Weights of a small image deblurring model.
Model: 6.49M parameters, 32-pixel images, arch unet, norm groupnorm, activation mish, widths [96, 192, 288].
Training: soap at rate 0.0023, 23200 steps, batches of 128.
Rows from block 3 of a small image deblurring model, named by matrix and row number. Rows with one number belong to one channel. Each number is 128 + 32 x the weight over its row's rms, rounded and kept within 0 to 255. All counts start at 0. Numbers have three digits each.
Before each channel's rows are labels from the 100 images, of 14976, where the channel reaches its highest value: "place" is the part of the image that holds the peak. Only what is clearly more common there than usual is listed. The data: capsule endoscopy frames (Kvasir-Capsule).
# convs0: first 3x3 conv (model.mid.1.convs.0.weight, 288x288x3x3, each kernel summed), inputs 240-287
# convs1: second 3x3 conv (model.mid.1.convs.1.weight, 288x288x3x3, transposed, each kernel summed), outputs 240-287

place: top centre
convs0.124:061103132116131096133170090118122147150137114040135186129139129133157134120158129149106076099096231105129030110116176125128113122118124118091083
convs1.124:103149137077156117139176202137114060187089109089169101117149086115107138087131116072144107145110073164156049128124134124095189160119182101095124

place: middle left
convs0.266:112130055109136129058157122142063095114141139180081179156132115136135082112140154088099169142098090207100115161104089157153145138098020142076152
convs1.266:143079163161145138155109157186193091138021108145141127193138089136051102091149086115131143106063140092107156103102080091077135132155121164189131

place: top right
convs0.49:107160037117147111101179074178111082143068130075085155059173150151162111081097133077116155167170081125139142182120131117163097093157156111073137
convs1.49:132118121149153160139083127107124120097081106110127115198082127126100160108079144137168079159116106109111141150094080076081212115166070171165107

place: bottom centre
convs0.126:081136087110154153133108127140138175095165135065049081151192153154137151160134160116107108122121077166093082146119101126156127095153133153098120
convs1.126:136123160114152141090125134166175091086123127204158143134102107128180071109068107142108152124105045138083123097159058102110131170132133126100176

place: top left
convs0.159:116090099112039106121100083108160198111118166081141144063086176113124153137140124117107154134098186110167099094101132117096103123131117114172108
convs1.159:164148131110154123117125077142114057149134159105157091087174094192120044146092101106156107093134134157071105163079085140129095067126153110109106

place: bottom left
convs0.163:099195138071150139109108142085119090094121137124059157136109121146168140113123087167128149119148125117121135108113113121132140140195086217109150
convs1.163:110107112124168142168179156104126169160141091149174077166145204089078101167141171121121096135136087110125120113097101187076111116127136114156105

place: bottom centre
convs0.122:112147088075097105085124116116081178179140127079078145074126206133101122161119116145170149090193135114152081151090122126139157051170145155100137
convs1.122:109110118108066162093128131127147041080116106131155128130093033150171169085102132115126149136135134086147170145161127124121101141133118166188156

place: bottom centre
convs0.269:126120151161106108151136162115118159073078141124148125138117113142102110115132132131133102191102117129089079091150144097155108141092179167083085
convs1.269:048212142037127130111069126147156144128118117147118109093135125128118110095104128111137136149129149104076121189167124146080154089174124120136118

place: centre
convs0.42:146168147115139124102127125151059136146109146178064172136078128114158121100107202088099157133092147134086132125117102179134125109144158150135114
convs1.42:099095183194144118103129162145129150116099100140123073141104144142139170127146141130140118134094118131088129119162102102159097149121128090115113

place: bottom left
convs0.76:093149128121143141113139142134119156152163193126135148138148166223153074123157127091140161124116127124126158146115196082134108098114191139145170
convs1.76:175196134155128161163077111184066139110103122159098095148171116074051131128127110135190096180177135098113151146070147120138121052143101160136117

place: top centre
convs0.129:146149054113093116111155130164066137154121143135139122149159123141146117102115152108113089149072093122094073116181119142149096178161114104169175
convs1.129:163171089098115099080104150058132166120131098138145093131132115139140094132115089125120124171176055189148170128100143067126114147105150182149099

place: bottom centre
convs0.128:132187107154194094091169154144177180083143139181119153178143100148100122129187145122090134094142140107143111146148149166150123158150145193143164
convs1.128:168121150176132120150065156103100122088129190199175074149128145089174141148159106144122101108149102175183168153102138128095127146101156100098117

place: bottom right
convs0.71:114130113168120116087074184075121086068079132127067139147152149152127172152100096141148148128146112109111139161103120122096151127094105121085151
convs1.71:129120158065123162194148146152091117100148133177189114143088147101177182173169148131141077123096128103183140129133072060062099165101152151079134

place: bottom left; bottom centre
convs0.220:119139091139198162049127199170114090086157121127134111152130101122105176050117138144135099140112118124089116129131142155167143163112105192110147
convs1.220:136153164174133104115081068089167130063086114179110144100149145145117093179100150145099105083194158184102123161142120094086107108088107039067116

place: middle left
convs0.70:123121110122136148041187046110124085131146089141094101145114158134126098131079095103140101157061113155121136136181142186086100112133101182158137
convs1.70:115176086161124139108165181119086122124161144160166130147158156149136189162127161111088150091117093108111096099106122087176097108117100081133151

place: middle left
convs0.57:130145154078110155035133120084167104128128111150114108161178151132092123087090140117113136107106087121175082135110117107097092151091115122104155
convs1.57:097129176201135074178155082154138155142085098078157108081080108179099138125141146118143055134148172171091122145142126142150129108122161079134102

place: top right
convs0.59:122179092184127106142077111134103088136072169120118158105114174128163137111147159132108150128143168114209068160158170075124088125126107152138170
convs1.59:130095133146123138117104122120159170163129096133118070127116124063114154107112075129130103101131134122139127146113101159117127151186150149097141

place: bottom right
convs0.262:168165211167188147180175117112118141166146133177118129174147124154157147135150110180166111183200178134149163117164179160114122179110167156155173
convs1.262:117155112065132193079088147123101087139074105029123101155177100150085098118101083137173131150093050117181081180093104121194095162139107139116153

place: bottom right; middle right
convs0.272:126140110151171177099140125084102077086139127162164122146163133112091111125193143163178098140174075144170156126189144129130176100112172157058165
convs1.272:082165090133118066180113133172109076108099116125149106121129094131097197120155116118052175125152149143173103135082155159105106094123082138128192

place: bottom centre
convs0.131:067129100095097128079148115155142112116109127082160178136157146125142128130057127102146119106138163137125082136123139159091122130158102128159122
convs1.131:141100140110078113097123159087134109126102078097146104133100099084137219111127155123119207127130194104149085068145067127132169179155176123160174

place: bottom left
convs0.86:071129100108142142036109133153109118146143147134101159107096076125147116087153141075140100095127076164104098112122150128126121138109133138096130
convs1.86:112119158164144144107106125133138130117098105111128116154110126101129121108116114135110246130138147065133135110128164118163132199127102129155158

place: centre
convs0.271:121117140102103124124122114119047126070141133140142141180121092134183129123145154111139149108134165159094119094148190155091096107158110155081152
convs1.271:127140115150181118120117155130129170128116121162107094193088138168132108156138099115183188082125202127126098099141178150171162163145186117124132

place: bottom left
convs0.171:110131173102114112100162123165164144101143200141171115171129150131137138101152132113122118164086159122120106189130138189084151173123107216124134
convs1.171:112081185151115130122160141066131162079130088127116111167107138141113045128185145141185121114144083209133112136127133129141124123154143000037073

place: bottom centre
convs0.182:037124117122189112108147124137176158135089099148116121191149109211139095139076193159088148067101101104095057099073128164120095104142125129120186
convs1.182:140154129109135115108141170120091139120111127160182120156149127094188127103172138156132110167135156153106171208076133149155180170149144067096116

place: top left; top right
convs0.270:155102149070131132149178127135098036111151088121107129116159122119120125082125119149090138162117140191124114174164134197122125104147109092127121
convs1.270:160102173150104144136121085098144103144109173155086103105101128143102144169154149132171094124060124150158122133121083110110156110191180208197090

place: bottom centre
convs0.264:117105116120196113113148179141129134084105130092122175149155119121129083111073113145129056108075081191182065138044102143135139135131184097100137
convs1.264:097201143137157129141155140101085141103162110168135112105139116112128162148147144079080066120151178128133135133151140163153149123152174161143153

place: bottom right
convs0.72:120141110104128104131126154136096136153164145149102111111187108113099112146102118147139111092160160155117133119118115132091098127194096118126134
convs1.72:105139091143129151124180204141134159104117101116196182164159089158124142153139065092104174070148115175157077103109134146124099163106091146154139

place: bottom right
convs0.23:094160120148095102087121131093108072119129129116161095158127100218172170124098117115132113115126062142149115157154060161160085102073096109127146
convs1.23:153090139103139123139140126129201055185133141137136164111141140058102118171149175134104105126129154103096089099094088136154161158101162137159076

place: bottom left
convs0.32:128198137136087160119140089132108050125157157109098156133153156207210196144141183132128075117097106146201126115065154121138063138083195127145163
convs1.32:091109111112110140121174186098215183145157098117097104106129086112075125152079087164103139071148138088110156175179146121146156139186124149172155

place: top centre
convs0.167:150138123053091134138129091090128169115094099084000138137160145105173158117124087148113097132179104161161108150073093140137087101170079132144142
convs1.167:116100110136092116129093172102164215104131105089067093116051151098084117159152130164142094146098115083076080036145095106075130179118131147140106

place: middle right; middle left
convs0.46:109126062147082103012174140158103103135096070135096151174141101135122105131068118186153133118055064141086091105136141120164089106092083145034138
convs1.46:131167139125114148104113069166089083117159187113185112169075164078144142116155127109079169122142087118164159169094132166146161104141205110151105

place: centre
convs0.130:111099165093153144107153099121111069127131097063145073148192142194138090098141112068106070042163152167124141076124135158100121076105101130065176
convs1.130:118150222181123142135101165095150171147121166118136130170102108093158192107160147157201099145088121092108123131162172083144196189111149083154112

place: bottom left
convs0.127:141133124098095098132160121142121129085136145144093133095099202142156111110153102121166160128135140140111112139136033123098135102156100123175094
convs1.127:112146185201151129129162165111137138114150122147169115136116158087127129157087143094145128160144093108115114092079077148165103100117198206151101

place: centre
convs0.30:153133194103140116073120102114164082134150142137125186219174185112078122103038125109066077171103136173068113138115111092132168122119100165113178
convs1.30:072132104176134188147160131133050065151094092123117156143119164138152143135162173119142148131119110149110094080130116150139099116145082082136151

place: top centre
convs0.28:117201144108096127077070085150194195130140108125091142111165118150150134131127134145166116127155168144107112126108151157160124134104175098116132
convs1.28:141102200121098123165116158164122031125103097115131150168119143129158186117118109167102198127158130121135132131093111138111151100125057167177099

place: top left; top right
convs0.148:090138165147122133043193122171116075100095067088126154177157051169177174168125203129149109176103085140151113114091176187139130148050114102076153
convs1.148:152087095092098102095073062098072091165182170134153104139113177094124143070164119121111151173133088101112165151121143141109102185221104205123146

place: bottom centre
convs0.138:097051029104188115140112113137159129109132137132136178143106218118126100255150128092080175099096119157107085102089113124122100070155101095167085
convs1.138:163193150091101184129174120110053105155107117077104072090132093166138093104092140066126120108122043150115099135124148123183138163136140092130150

place: bottom left
convs0.282:122130171148177134139180165136123172085097143144091162149181087119067115161153095119125086165088158092118114082140160113138196125115145143042143
convs1.282:074114085143153160088122195102110079126144126092168074174118097149109186094161125139145159140094122188152100132176105133113090147162086140191180

place: centre
convs0.136:093220145118195136101136148109149140157115147179061129103182092139122138076099176162135144095135126119119180179128121133100102127121096103117112
convs1.136:168147103118153122125146122128133174126088117150083232125147145101193087143152115151103151131116113079119149122114059119130129146138152105133110

place: bottom right; top right
convs0.18:186143095119184115135164113127110119125112173187086143174118115074121163087158154105125140172087090122175076138142157137145135136121105115156197
convs1.18:120110095187189174124088127078120159129143127178121134108173145130140159166134140162199114109167121163184197176146144121148142125113128116095176

place: bottom right
convs0.174:117102104125153174094145081131116144093086146148101122092109114116105133090117121178140110150118130159130116111051061139119116100106164165123099
convs1.174:126186110117094070127174102111148123150127138116112134084099085138188152106095170109116164127114087122165088116164123143164139125148136134163156

place: bottom right
convs0.162:175152168154155161060089103082123135126177145214172151114165111134150156143168203059153071165107078171163104200195128189094098108199167112089103
convs1.162:152076094152137135139120134101161173110061129040073148101079146123169123142137046133116147141142122088113168112101093079157133119081134129117161

place: bottom left
convs0.226:127154109072159118086150142153146042114141187172159103133201132159154093122108159127158091131092195121104125147144136138103106125136171140125143
convs1.226:183161167137122140150173130067131191138129111116111151103107161126134102126152126132193118118142066146150115157097154083120151112150083055115154

place: middle left
convs0.118:140145093125113085093140144101140145153115112095112144194100119122129123117168127102114108139115087179134161033131105170105186146121103180149127
convs1.118:124077143117148128116142111125097117153201125132142103152122120148118178127127185185157131150127122104094046118118187122152120157084129036122108

place: bottom centre
convs0.139:081132091125114129126091133087157160154106182118112165130167132092110100081097072171036058107149138142144137128111180104132114099144144154089120
convs1.139:051105120086093066128207135153135131149121138079161093119087093157164153168134075149165116148111142153138147088111167144083101168124184133135050

place: bottom left
convs0.284:086111133093138094143126075118040165086121124136080111102174130121145075158165157202123097175154080125165114160195124125105134061143113202151139
convs1.284:089180074098112112154113181139128102135052165171153158088176150128107144154099113159139170146181181090101153124081080119128084128169024158190130

place: bottom centre
convs0.253:103085118101105196100117138110020115087102135150134130179136091123171133146099144097163095124138170125115084147186116174143079100127088188075128
convs1.253:057128211126087124109153152095217114140124141126147093148140070137142169109140119143174183155122169133136122084095113089138154133087205088172163

place: bottom centre
convs0.1:111136186069113119067111055120178138121085118131132147118138119130146134092114154098078127149090058104203084149082124128162117169104085099091146
convs1.1:083149030123137185176110126080151151168110088115112113121127127137103125144099126150179120170142105149136166108088078121126142076146077163124122

place: top centre
convs0.147:139111133052063089135126052097133128054108110141150123120139191123086072111180139114088235198105105153121086094090092154216113099133051179164093
convs1.147:110126112141148176118125192120164160137143117129164081176099132164107137177093123094176096144043107075160143154060076105087111170080096142118101

place: bottom left; bottom right
convs0.287:130124138084158155142083132110065132187094219116115105152126147092097150121132126174079076156159129154127117111087110119132162080068130135061115
convs1.287:109129136063116079159066128120154140158032102133115197126108066138135141138153118104194061151139130071156134086166099112101154136162107113128151

place: top right
convs0.281:098112128079197081092137184179065061107103085097123133149126144126130106107097162106166115079128135147172098132128169160151098115120144192124091
convs1.281:124113158100106135130194146163099118113142089098124102147099085139184131105167096136083214144074162118186138187131128109128123136101153123147157

place: top left
convs0.215:150136095073131109071107118168149144129077131174139168119076138154117143081158168117092167131116074145083113105091134120167171134133149127132104
convs1.215:149101160168120183144091099142106177138095148140128174123142112167167163147115050139189083105178227116183106149129157128111122120133105111093174

place: middle right
convs0.241:105088139102126101074156126109041091128087118117135106148117048143132107112130134165157110157170106129146165120123158131166113131084155134085161
convs1.241:122136116106142070085108074056171148146122139141124115112109111113150132138078147121119164161161191092162092088153141137087079116096079087126144

place: bottom right
convs0.258:135109140137133127113151120115108102117111144133078163131142125134118099141119134138137167122126116133148112152215156145137147141194141135123153
convs1.258:154175120109150109068094092063107131145148096136057143124144142151152136144106115138114146179127105099148145079092122082152115177146134085154135

place: middle right
convs0.195:116106103102128144140075120094134126071090154156122159218150134134180161162146119119117075160153149116117134096147141112150112150162126130079172
convs1.195:148087109103150150114144167124125159123167101123142077095147145055045130093155152117160109110128137084134088142144142116131174147101111104077136

place: bottom right
convs0.68:114130078126131125120112099144152115134104119169091157177153118131107125076087162176118099133073047124108127150086083131160146131133097096131196
convs1.68:162119100135157093130130192179139095085090180102168133143110169139104054145127144153094140099137128162091189132121100177099091103090170110111108

place: top centre
convs0.156:107153122096117083073153137091138093141143118139086109147153104162147151110129225134085148139166143152115057087122123121146129123158165135033163
convs1.156:068111174171125140084142090139108174153118113098094158116080178161090080147131060112108103108103074120107152104118170164124136105142123145146110

place: middle left
convs0.206:092142084184135132121172090140101157103106136173146129107125102148082125176154092123136094144165140133196133146104135069134127120177137117114092
convs1.206:140123129129129131160081144156171140099103106141107057141125203097136131117136119110095205112110096118134148142050118125146128153161175193146155

place: centre
convs0.185:111138119134155131127126099111205226084070139117149166127128070121100108059115143092124120164156115109099101129086109116178143138065120160089118
convs1.185:183149146126116090068060123180094106119102129082127153176140125193143214136156053161162148177121044143120169149170165129159134132118108119185114

place: bottom centre
convs0.244:111162126090132125093170150098127147124072094116118100107149114156094093103123125179148120146089090137151140121152167106164082140090166204105075
convs1.244:149151137130130096104153106230142149099156140095121099123128109133177068157131149164180109093137187121059130205079142149050141099223126063196134

place: top left; bottom left
convs0.19:075091126105121105168112091156128150225123176115169163128123156077181133151118180120069203144120121119034084091154169135114126190088131086096080
convs1.19:088114089064102206058080131147126094090106120083142120089074080164134178114142152103142071087139120117132115144233127148185143220166135251173144

place: bottom centre
convs0.113:131112067086078126092076143113119158108156119123153137171151158137107124138157126105161122092147118114128135169091102137174086099145099140147062
convs1.113:110211142093161107154101114170121110138023137097155119130111124127129137119106177139165135158148217137133154101140125111151145162110116157113175

place: middle left; bottom left
convs0.90:084126134133180127143155165144198131090160124088092089184129227129140109109168091125120136092149122123135122106157200142102112145125180146120186
convs1.90:151135131129149097113111126143077079151157190124164194128111082106169206137108178165120051156132098081140151125119126161204141143186094123106110

place: top left; middle left
convs0.245:156088117141119144091098136135161152118134144132127146071089142079092128114100108117160081159153178152185165105157255100163145109197151118139089
convs1.245:159218130092158173118098091124081206064121133128132134125123160140141121091147097134108139127152063108152135197067084149065064096115161062106148

place: middle right
convs0.29:143201194134082084088124098079166129135042066210093158146204107178113174108108125170129109181119118117148105138134193137086069099096146136124122
convs1.29:131089134105124111092154124147120114151090146143150118152136146096057155134124122133125098122145170088142149150117117145197160124180105064182163

place: middle right
convs0.5:081110089156113167000104153137108117145078113112117127076173124120073085190078109116170107088136116125110147145126145086161068119150136099085147
convs1.5:158164170143100098144135141107128175164123071140117128092133188161150115122155125151115115129168160134111105158118140091103135172152104143137135

place: top right
convs0.211:106109103049045138103115141173104106107135126112118180126117130131114117126119134105116159091111142110128139158125122148143105106193133139083145
convs1.211:131123187182142116155081128109175138090142134132121066176067116142131132108156146138193113132145195085113150143121130065215149187123155118079155

place: middle left
convs0.255:115116164136129103083101182128135163135157115172113117131220117139109123143166099128085133147050078139140150099089113140101106125147145144125159
convs1.255:137120136190143140071119152106087128110150175132147120175132134131125116081096134138164082127178135091133138129232145153179092098138137110159145

place: bottom right
convs0.225:129151164092105165133123092116080151113126117138079114089180043146123159124125126154104117159097146162108121116123146123073073087179110144100154
convs1.225:105117170124115131113153132147119135084145137134143128066068163161130129145155188143142118147121089118136090091196059117101125160132148112118128

place: middle right
convs0.119:141124138120090059044168145082135150188150110151119109139155121142082125146165145064136101114111166136135187093140106202138131122144089134126135
convs1.119:170157105142145132125116132127117082116175134131162113169106110178117113071163149156147157144148050119144135211108198104141098151078140124128149

place: middle left
convs0.48:135112111089127112098143148111156137197134132134058138125187125125175069117105181178084101101103132123181124182125151131111095135170094137102112
convs1.48:093119135105140112130181154160106118168150177168175058165083117130043172120119109113140150073115119169180085137154148162116134145130096122159147

place: bottom centre
convs0.157:129091109083132150080080115164089176096130164085126121097137104149132157158120143166101132182132123145174110155155158104125078140156104150136165
convs1.157:139152136156145125168052149159119085080109153132132090169084127111107088135088163148128101101101099144136143119104087101089175166083153142047151

place: bottom right
convs0.9:169152119070116098092150118125096087080103101153055145111096116124164156134148194140126157141109114108119127130106152116159042106130136183093138
convs1.9:123125118123146084150068136120162136160134092117164092163104121068094164133088152098145162139152166120165105076145087130134163139137143153112109

place: top centre; bottom centre
convs0.58:148131084117150081106146095110154163120124142121098086165181121152118067128143151118156068125104102142127096160066104106156104120114146082151180
convs1.58:046195132078119100162128134145117206112167185122108063055129125124133100093093092149129056107151175113118125178115132144135129082185141135178120

place: top left; bottom left
convs0.238:093120204175124138096118105153106168162112141154131109073116174110148137124131126056126156113078119166172091071144146094146133084100137143100157
convs1.238:125150152097082204121142124134147095123110135143147178158137063131063105122122102145153105072178089157176079119169098125133124110219090168178087

place: top right; bottom right
convs0.98:155195077131185113124152137130122112128143124122092129164162127211149139136151150099122074176178139079114120159107177124128160135107129139174193
convs1.98:146153096133147135101094173062148125141092129180069118154118118052115169090127142157151100145128100158144159146156069125158140200179127123085107

place: bottom right
convs0.38:145123061153153156102120113117088082110110078179177139173116109158156140124150135138168162142125144125110175110143061147144111127091117104072127
convs1.38:126100161124122114171160119119150146151159053084105097128152151097129102154143141141096153122117099136129067122140095041120156145111138212204077

place: middle left
convs0.34:141151128141115154097080131097179099152105084127077143126170086111148135149089110122111145138140117078130136140157115160135109183175119102033138
convs1.34:126134103119133128139099079097156204070085125080138097064144090147156086135137125106082162131168146137109115138087116130083099101105194116138156

place: bottom centre
convs0.187:128126110120151124135158127067128211097133155130107182139129117141138085109124181140073169166131155095143110134141191128184102140114075180121073
convs1.187:127061168068145184107149136151118084177145097122125087147114138074103141135137075136175077167050147131142144097149098109091123115153137163115109