python train.py --arch="unet" --train_examples=42238 --widths=[96, 192, 288] --blocks_per_level=1 --optimizer="soap" --lr=0.0023 --epochs=70.3
Rows from block 3 of a small image deblurring model, named by matrix and row number. Rows with one number belong to one channel. Each number is 128 + 32 x the weight over its row's rms, rounded and kept within 0 to 255. All counts start at 0. Numbers have three digits each.
After each channel's rows are labels from the 100 images, of 14976, where the channel reaches its highest value: "peak at" is the part of the image that holds the peak. Only what is clearly more common there than usual is listed. The data: capsule endoscopy frames (Kvasir-Capsule).
# convs0: first 3x3 conv (model.mid.1.convs.0.weight, 288x288x3x3, each kernel summed), inputs 240-287
# convs1: second 3x3 conv (model.mid.1.convs.1.weight, 288x288x3x3, transposed, each kernel summed), outputs 240-287

convs0.261:083110133125106112131141116109193083076124171113101121127144125124136142116092169153138091152073156173123096202161183183157164134178058124106142
convs1.261:176118105162162167151110156127093100100125121142110133070151141199149123122126099077117113124127116131098150140080095102124120085102151092053131
peak at: top left

convs0.55:153156140120114135112145122112122042120096092147092082098133098171142160090071169107092066172138072186138125169171172151120094148116120117135133
convs1.55:138062136118175108159087147126179127152109131159053208152128138143177079130125126163128166097136133135095132150096152086107099079128126128124150
peak at: middle right

convs0.65:168164062152144125090107124127151085137096156131124139167113129148161126112103125142123112157079063168107105097084088155114110138123096130124174
convs1.65:098152140092089185151161171138087083123149185122107131133163110133084188134079155132182135131140149071123128164109089161145171111136103129086120
peak at: middle right

convs0.27:064136114115107077039208105146102126169126184168126115161128136118088137138133103112097169164073118231147143127107102205127187131082049142074119
convs1.27:133129117122147130177097148135169092096099169184086142094104157137132155112151154140188111164111144130102135148142091206159140149141116160112163
peak at: middle right

convs0.75:067134134088117105067092144178109175138113136117073168130135143150128098138132181095080139044114081136104038100108119155086117133133109106158190
convs1.75:090119115169108143133102117157085099119122167179172134177107077158143153138148083153111120169108164140146097079179028129171129148095089152194133
peak at: bottom centre; top centre

convs0.85:136132109105113126074215134146097141160128124121069098111124121162134086133181106155128118130085060208111172135072105104120108108141093082141147
convs1.85:179161081118116120093127154175126149159084139132185160191133138090098133120151137098098200088137144080167123095214185143082101131113109142149190
peak at: middle right

convs0.44:122114131105132089103132143141083126155089090139064086098149117121183176146116118198112134146144132136151095148127099112147135110135145171089148
convs1.44:061097127095161090165171142100155140177138131144146091141115137037102132101152146139168134136071171119183126103134101126105180154141124210180155
peak at: bottom right

convs0.201:116111118088182136098128128081127111099106116114100117162145072152150152104073119176092111144169128143131140138194131149106094097109107168080158
convs1.201:118089153145119137135117153171101081143169136132148123163054114046137197105146159114113111141057067153193096107153080147161130137095164100172113
peak at: middle right

convs0.203:076134135050114154114147113097091085161136202081101121130172120143126180104127161145060077105135115145159080150064096179166135152146094166125114
convs1.203:143144081090167123112142130134151107159158048095109163118172113080166136116132089178198121134092160133130090118140154129053105122120150124102105
peak at: bottom centre

convs0.121:094105108054123106098164154156084088125108130119077132108152154110097063141085090126125207059128117120162084125166152142087082096186085178092138
convs1.121:125092142155122135166116066142146140155132146048157058163106070145164139164125128141138057202085115158096133105081106099185141143189192172158108
peak at: bottom centre

convs0.183:128147131112146116096152122105116183180127083102096141095178097077052149129114155094092137104131164124186075101112077138133124169175111149167129
convs1.183:170108171141110179126090168150107097112204147166159114097146148159163144143117159152109105135089095109121171172182141155178012111070135151103124
peak at: middle right

convs0.105:148077146141135143122167111090119153101130129090145127112135143104076128112088064149117184144129138129191108099146132081053121110164069117086148
convs1.105:169124096132116150114165068165106087116080188076102162062154119176152114124127134115093137138092131105078124154156150150134131099103152147136106
peak at: middle right

convs0.232:120107064095120145057130100107094132101130118076097134178135076121125083100075135135109089108080124151144023133099098064191115093114160136092176
convs1.232:082153176124089107163113141155115102139153130116125115130067136090125144136116134105100166172077061154137141134126160165144145153099131164180147
peak at: bottom centre

convs0.12:191196169182153105100140082117153098112134143129090121149156139140111095130123157170065167144104111128149116164105089068094118108100071124162194
convs1.12:098077133143090138159137201122124140120101115097105115154144136090064104173114093153142150085137111111150157095151139149106139093149149124155172
peak at: top right

convs0.279:124171153100140168107119132151127053110154074104151148132148124156159139113175112178086060109097086096149083101134086141074116156132105137082163
convs1.279:157116147123151160164114148127123160051156083175128102166169135124136061147134125142165099161165143173107225132140119141146122115095071135124108
peak at: top centre

convs0.0:133128108092145117115148139100060086090106120098127101140112114140139142127108135137117186150109120113124083119135137096171073108112116174121125
convs1.0:072130129125137117155114143140172091179138114152146136113108143101102144142120148128148153110106162140148100083110095148153174192113139183121071
peak at: middle right; centre

convs0.14:171043165136110164165128114077189100160164129094112152178081139100162149144129106095198136139156109121095131118163136105160168176141134178117121
convs1.14:153143184139096102088122149103141108135154193156149164098138129145097148154117171096190169160103118111044135119138182138083180108153096084148128
peak at: top right

convs0.200:119125076114157207027085132158135152147131126141110142076173047136166182130119113111131150097165141108173079120153117133162126128108174163063138
convs1.200:114130191136099135143146080149144181154064157181141075143105077064104135136134117134165093143052134154132128067119122041146166120158085189178113
peak at: middle right

convs0.21:143111102098161142140145181107123152140076127140153081166076081142093130170119096144153130136075088134172206145090098101146155179092117084176094
convs1.21:145162154160159150150137058088117102109182163120090124021158176100136136095138133156149066162130176130036032137143146157115137058131135137132154
peak at: middle right

convs0.149:086144138150120102035136135152154142129062096169068127071158091082111138133101131158106106095130176140146107139109113155126108163152153163117161
convs1.149:144167117107072137108157123143054114098121062105126135138181179148133112112134135130136153145128086134154092092123110193145121160156155111100126
peak at: middle right

convs0.39:172130139131096159145141183107144145070152152164179112127130234116105113129164131113127216076096094138129130088145114102145116106136190101177114
convs1.39:063138122141084152097113140179116073119132123115113145144132177130090167157124145131130139101105107150116130166118102108157092174123121215126118
peak at: bottom centre

convs0.96:090181153132133159106150143142126027107148141159085143127155099104171131085098151123065042119114144153147126133149211153129097151133112137107209
convs1.96:147133082087125183085128115112131148113097153079097162108086119139086178134132123132150126131177102138185142106233188167138111175170140129143112
peak at: bottom left; top left

convs0.53:111090116083130134069136123111130149132099146110059135116189088153170124147127078151177071147124072151117109107094106165141093104112163164104107
convs1.53:092138160118174134203190120172114091153093125134125065187079095090127183162135133105124132135137170140135128178162111149188135137181109162112187
peak at: bottom centre

convs0.13:101095125072167150119168118084151128164210189097131119163080131094083140096079114169140118110130182148159089167131153138147162142096146136128130
convs1.13:097144077086180192135066185197140125118125148149162151065132158136139160130158137142120154082084157105146097114147197185138134158157155183092176
peak at: middle right

convs0.106:100129144133093136150129154097151103079127127134145150173143134146161106132154120112121122130074161141101104161151073146097115148127077105077107
convs1.106:162077105097128131124077181170117119129102139105157109126157144091132167119156177097169136158101059169154119116080074101167144137080135107079109
peak at: bottom centre

convs0.51:115121128121107108153052163129233117137089173113107159103177113120134108128118085164127102054139132145118166137105101141175139178141090073131115
convs1.51:161152116183141111144126064110193172127122112086137113135157140168169077163143121131150169084125129136107154134106138152163065129127190089114129
peak at: bottom right

convs0.236:071094128126140097085170078143070067101115126113117079137136150101147178082118180163078127141132107147118107155156122105141148098145133182118175
convs1.236:114121157192174163107150173118109125139156160138155149150151162154152164167144088117128097103135159115159137115094125180157110128104094123132103
peak at: top right

convs0.254:168101122139100129104130121149102121158087149143128157124121111154191129139131154128071103181148116155107069097136146129083181132186187151141130
convs1.254:123127104107107066165121158096132121157085094131168109162103151143109100137161093126146210118144139071120198073089170047088144172194104087158125
peak at: top right

convs0.33:079122079146136101142173078160142088107064160134049117140156168195124127141067172199082115093095104156166098108147156159088155188167111110117138
convs1.33:160099136058081151151163197129102120145135143163167149090141114090170143085119142114084158119147150166145070076116111143128100073121103157142166
peak at: bottom centre

convs0.84:107116094100124120061150126111104170125175117070158150083129115100109089137163153114117096057163126167146128103132182115100069153119135077062139
convs1.84:135192104158154071104139080150101089138145183105174116128129111182187117139171072162168170124098147091141122127136075168179077167129141113161186
peak at: top right

convs0.135:146094126133078146121169159134140071118124145172156187099145189170038082109140067094148165109175092102155175142172130121128167131172078083107100
convs1.135:178196091096126038167108133072088148139158164129082127095124088115131161150114149088121166163140068127118094123110115074141096138114163130122197
peak at: bottom centre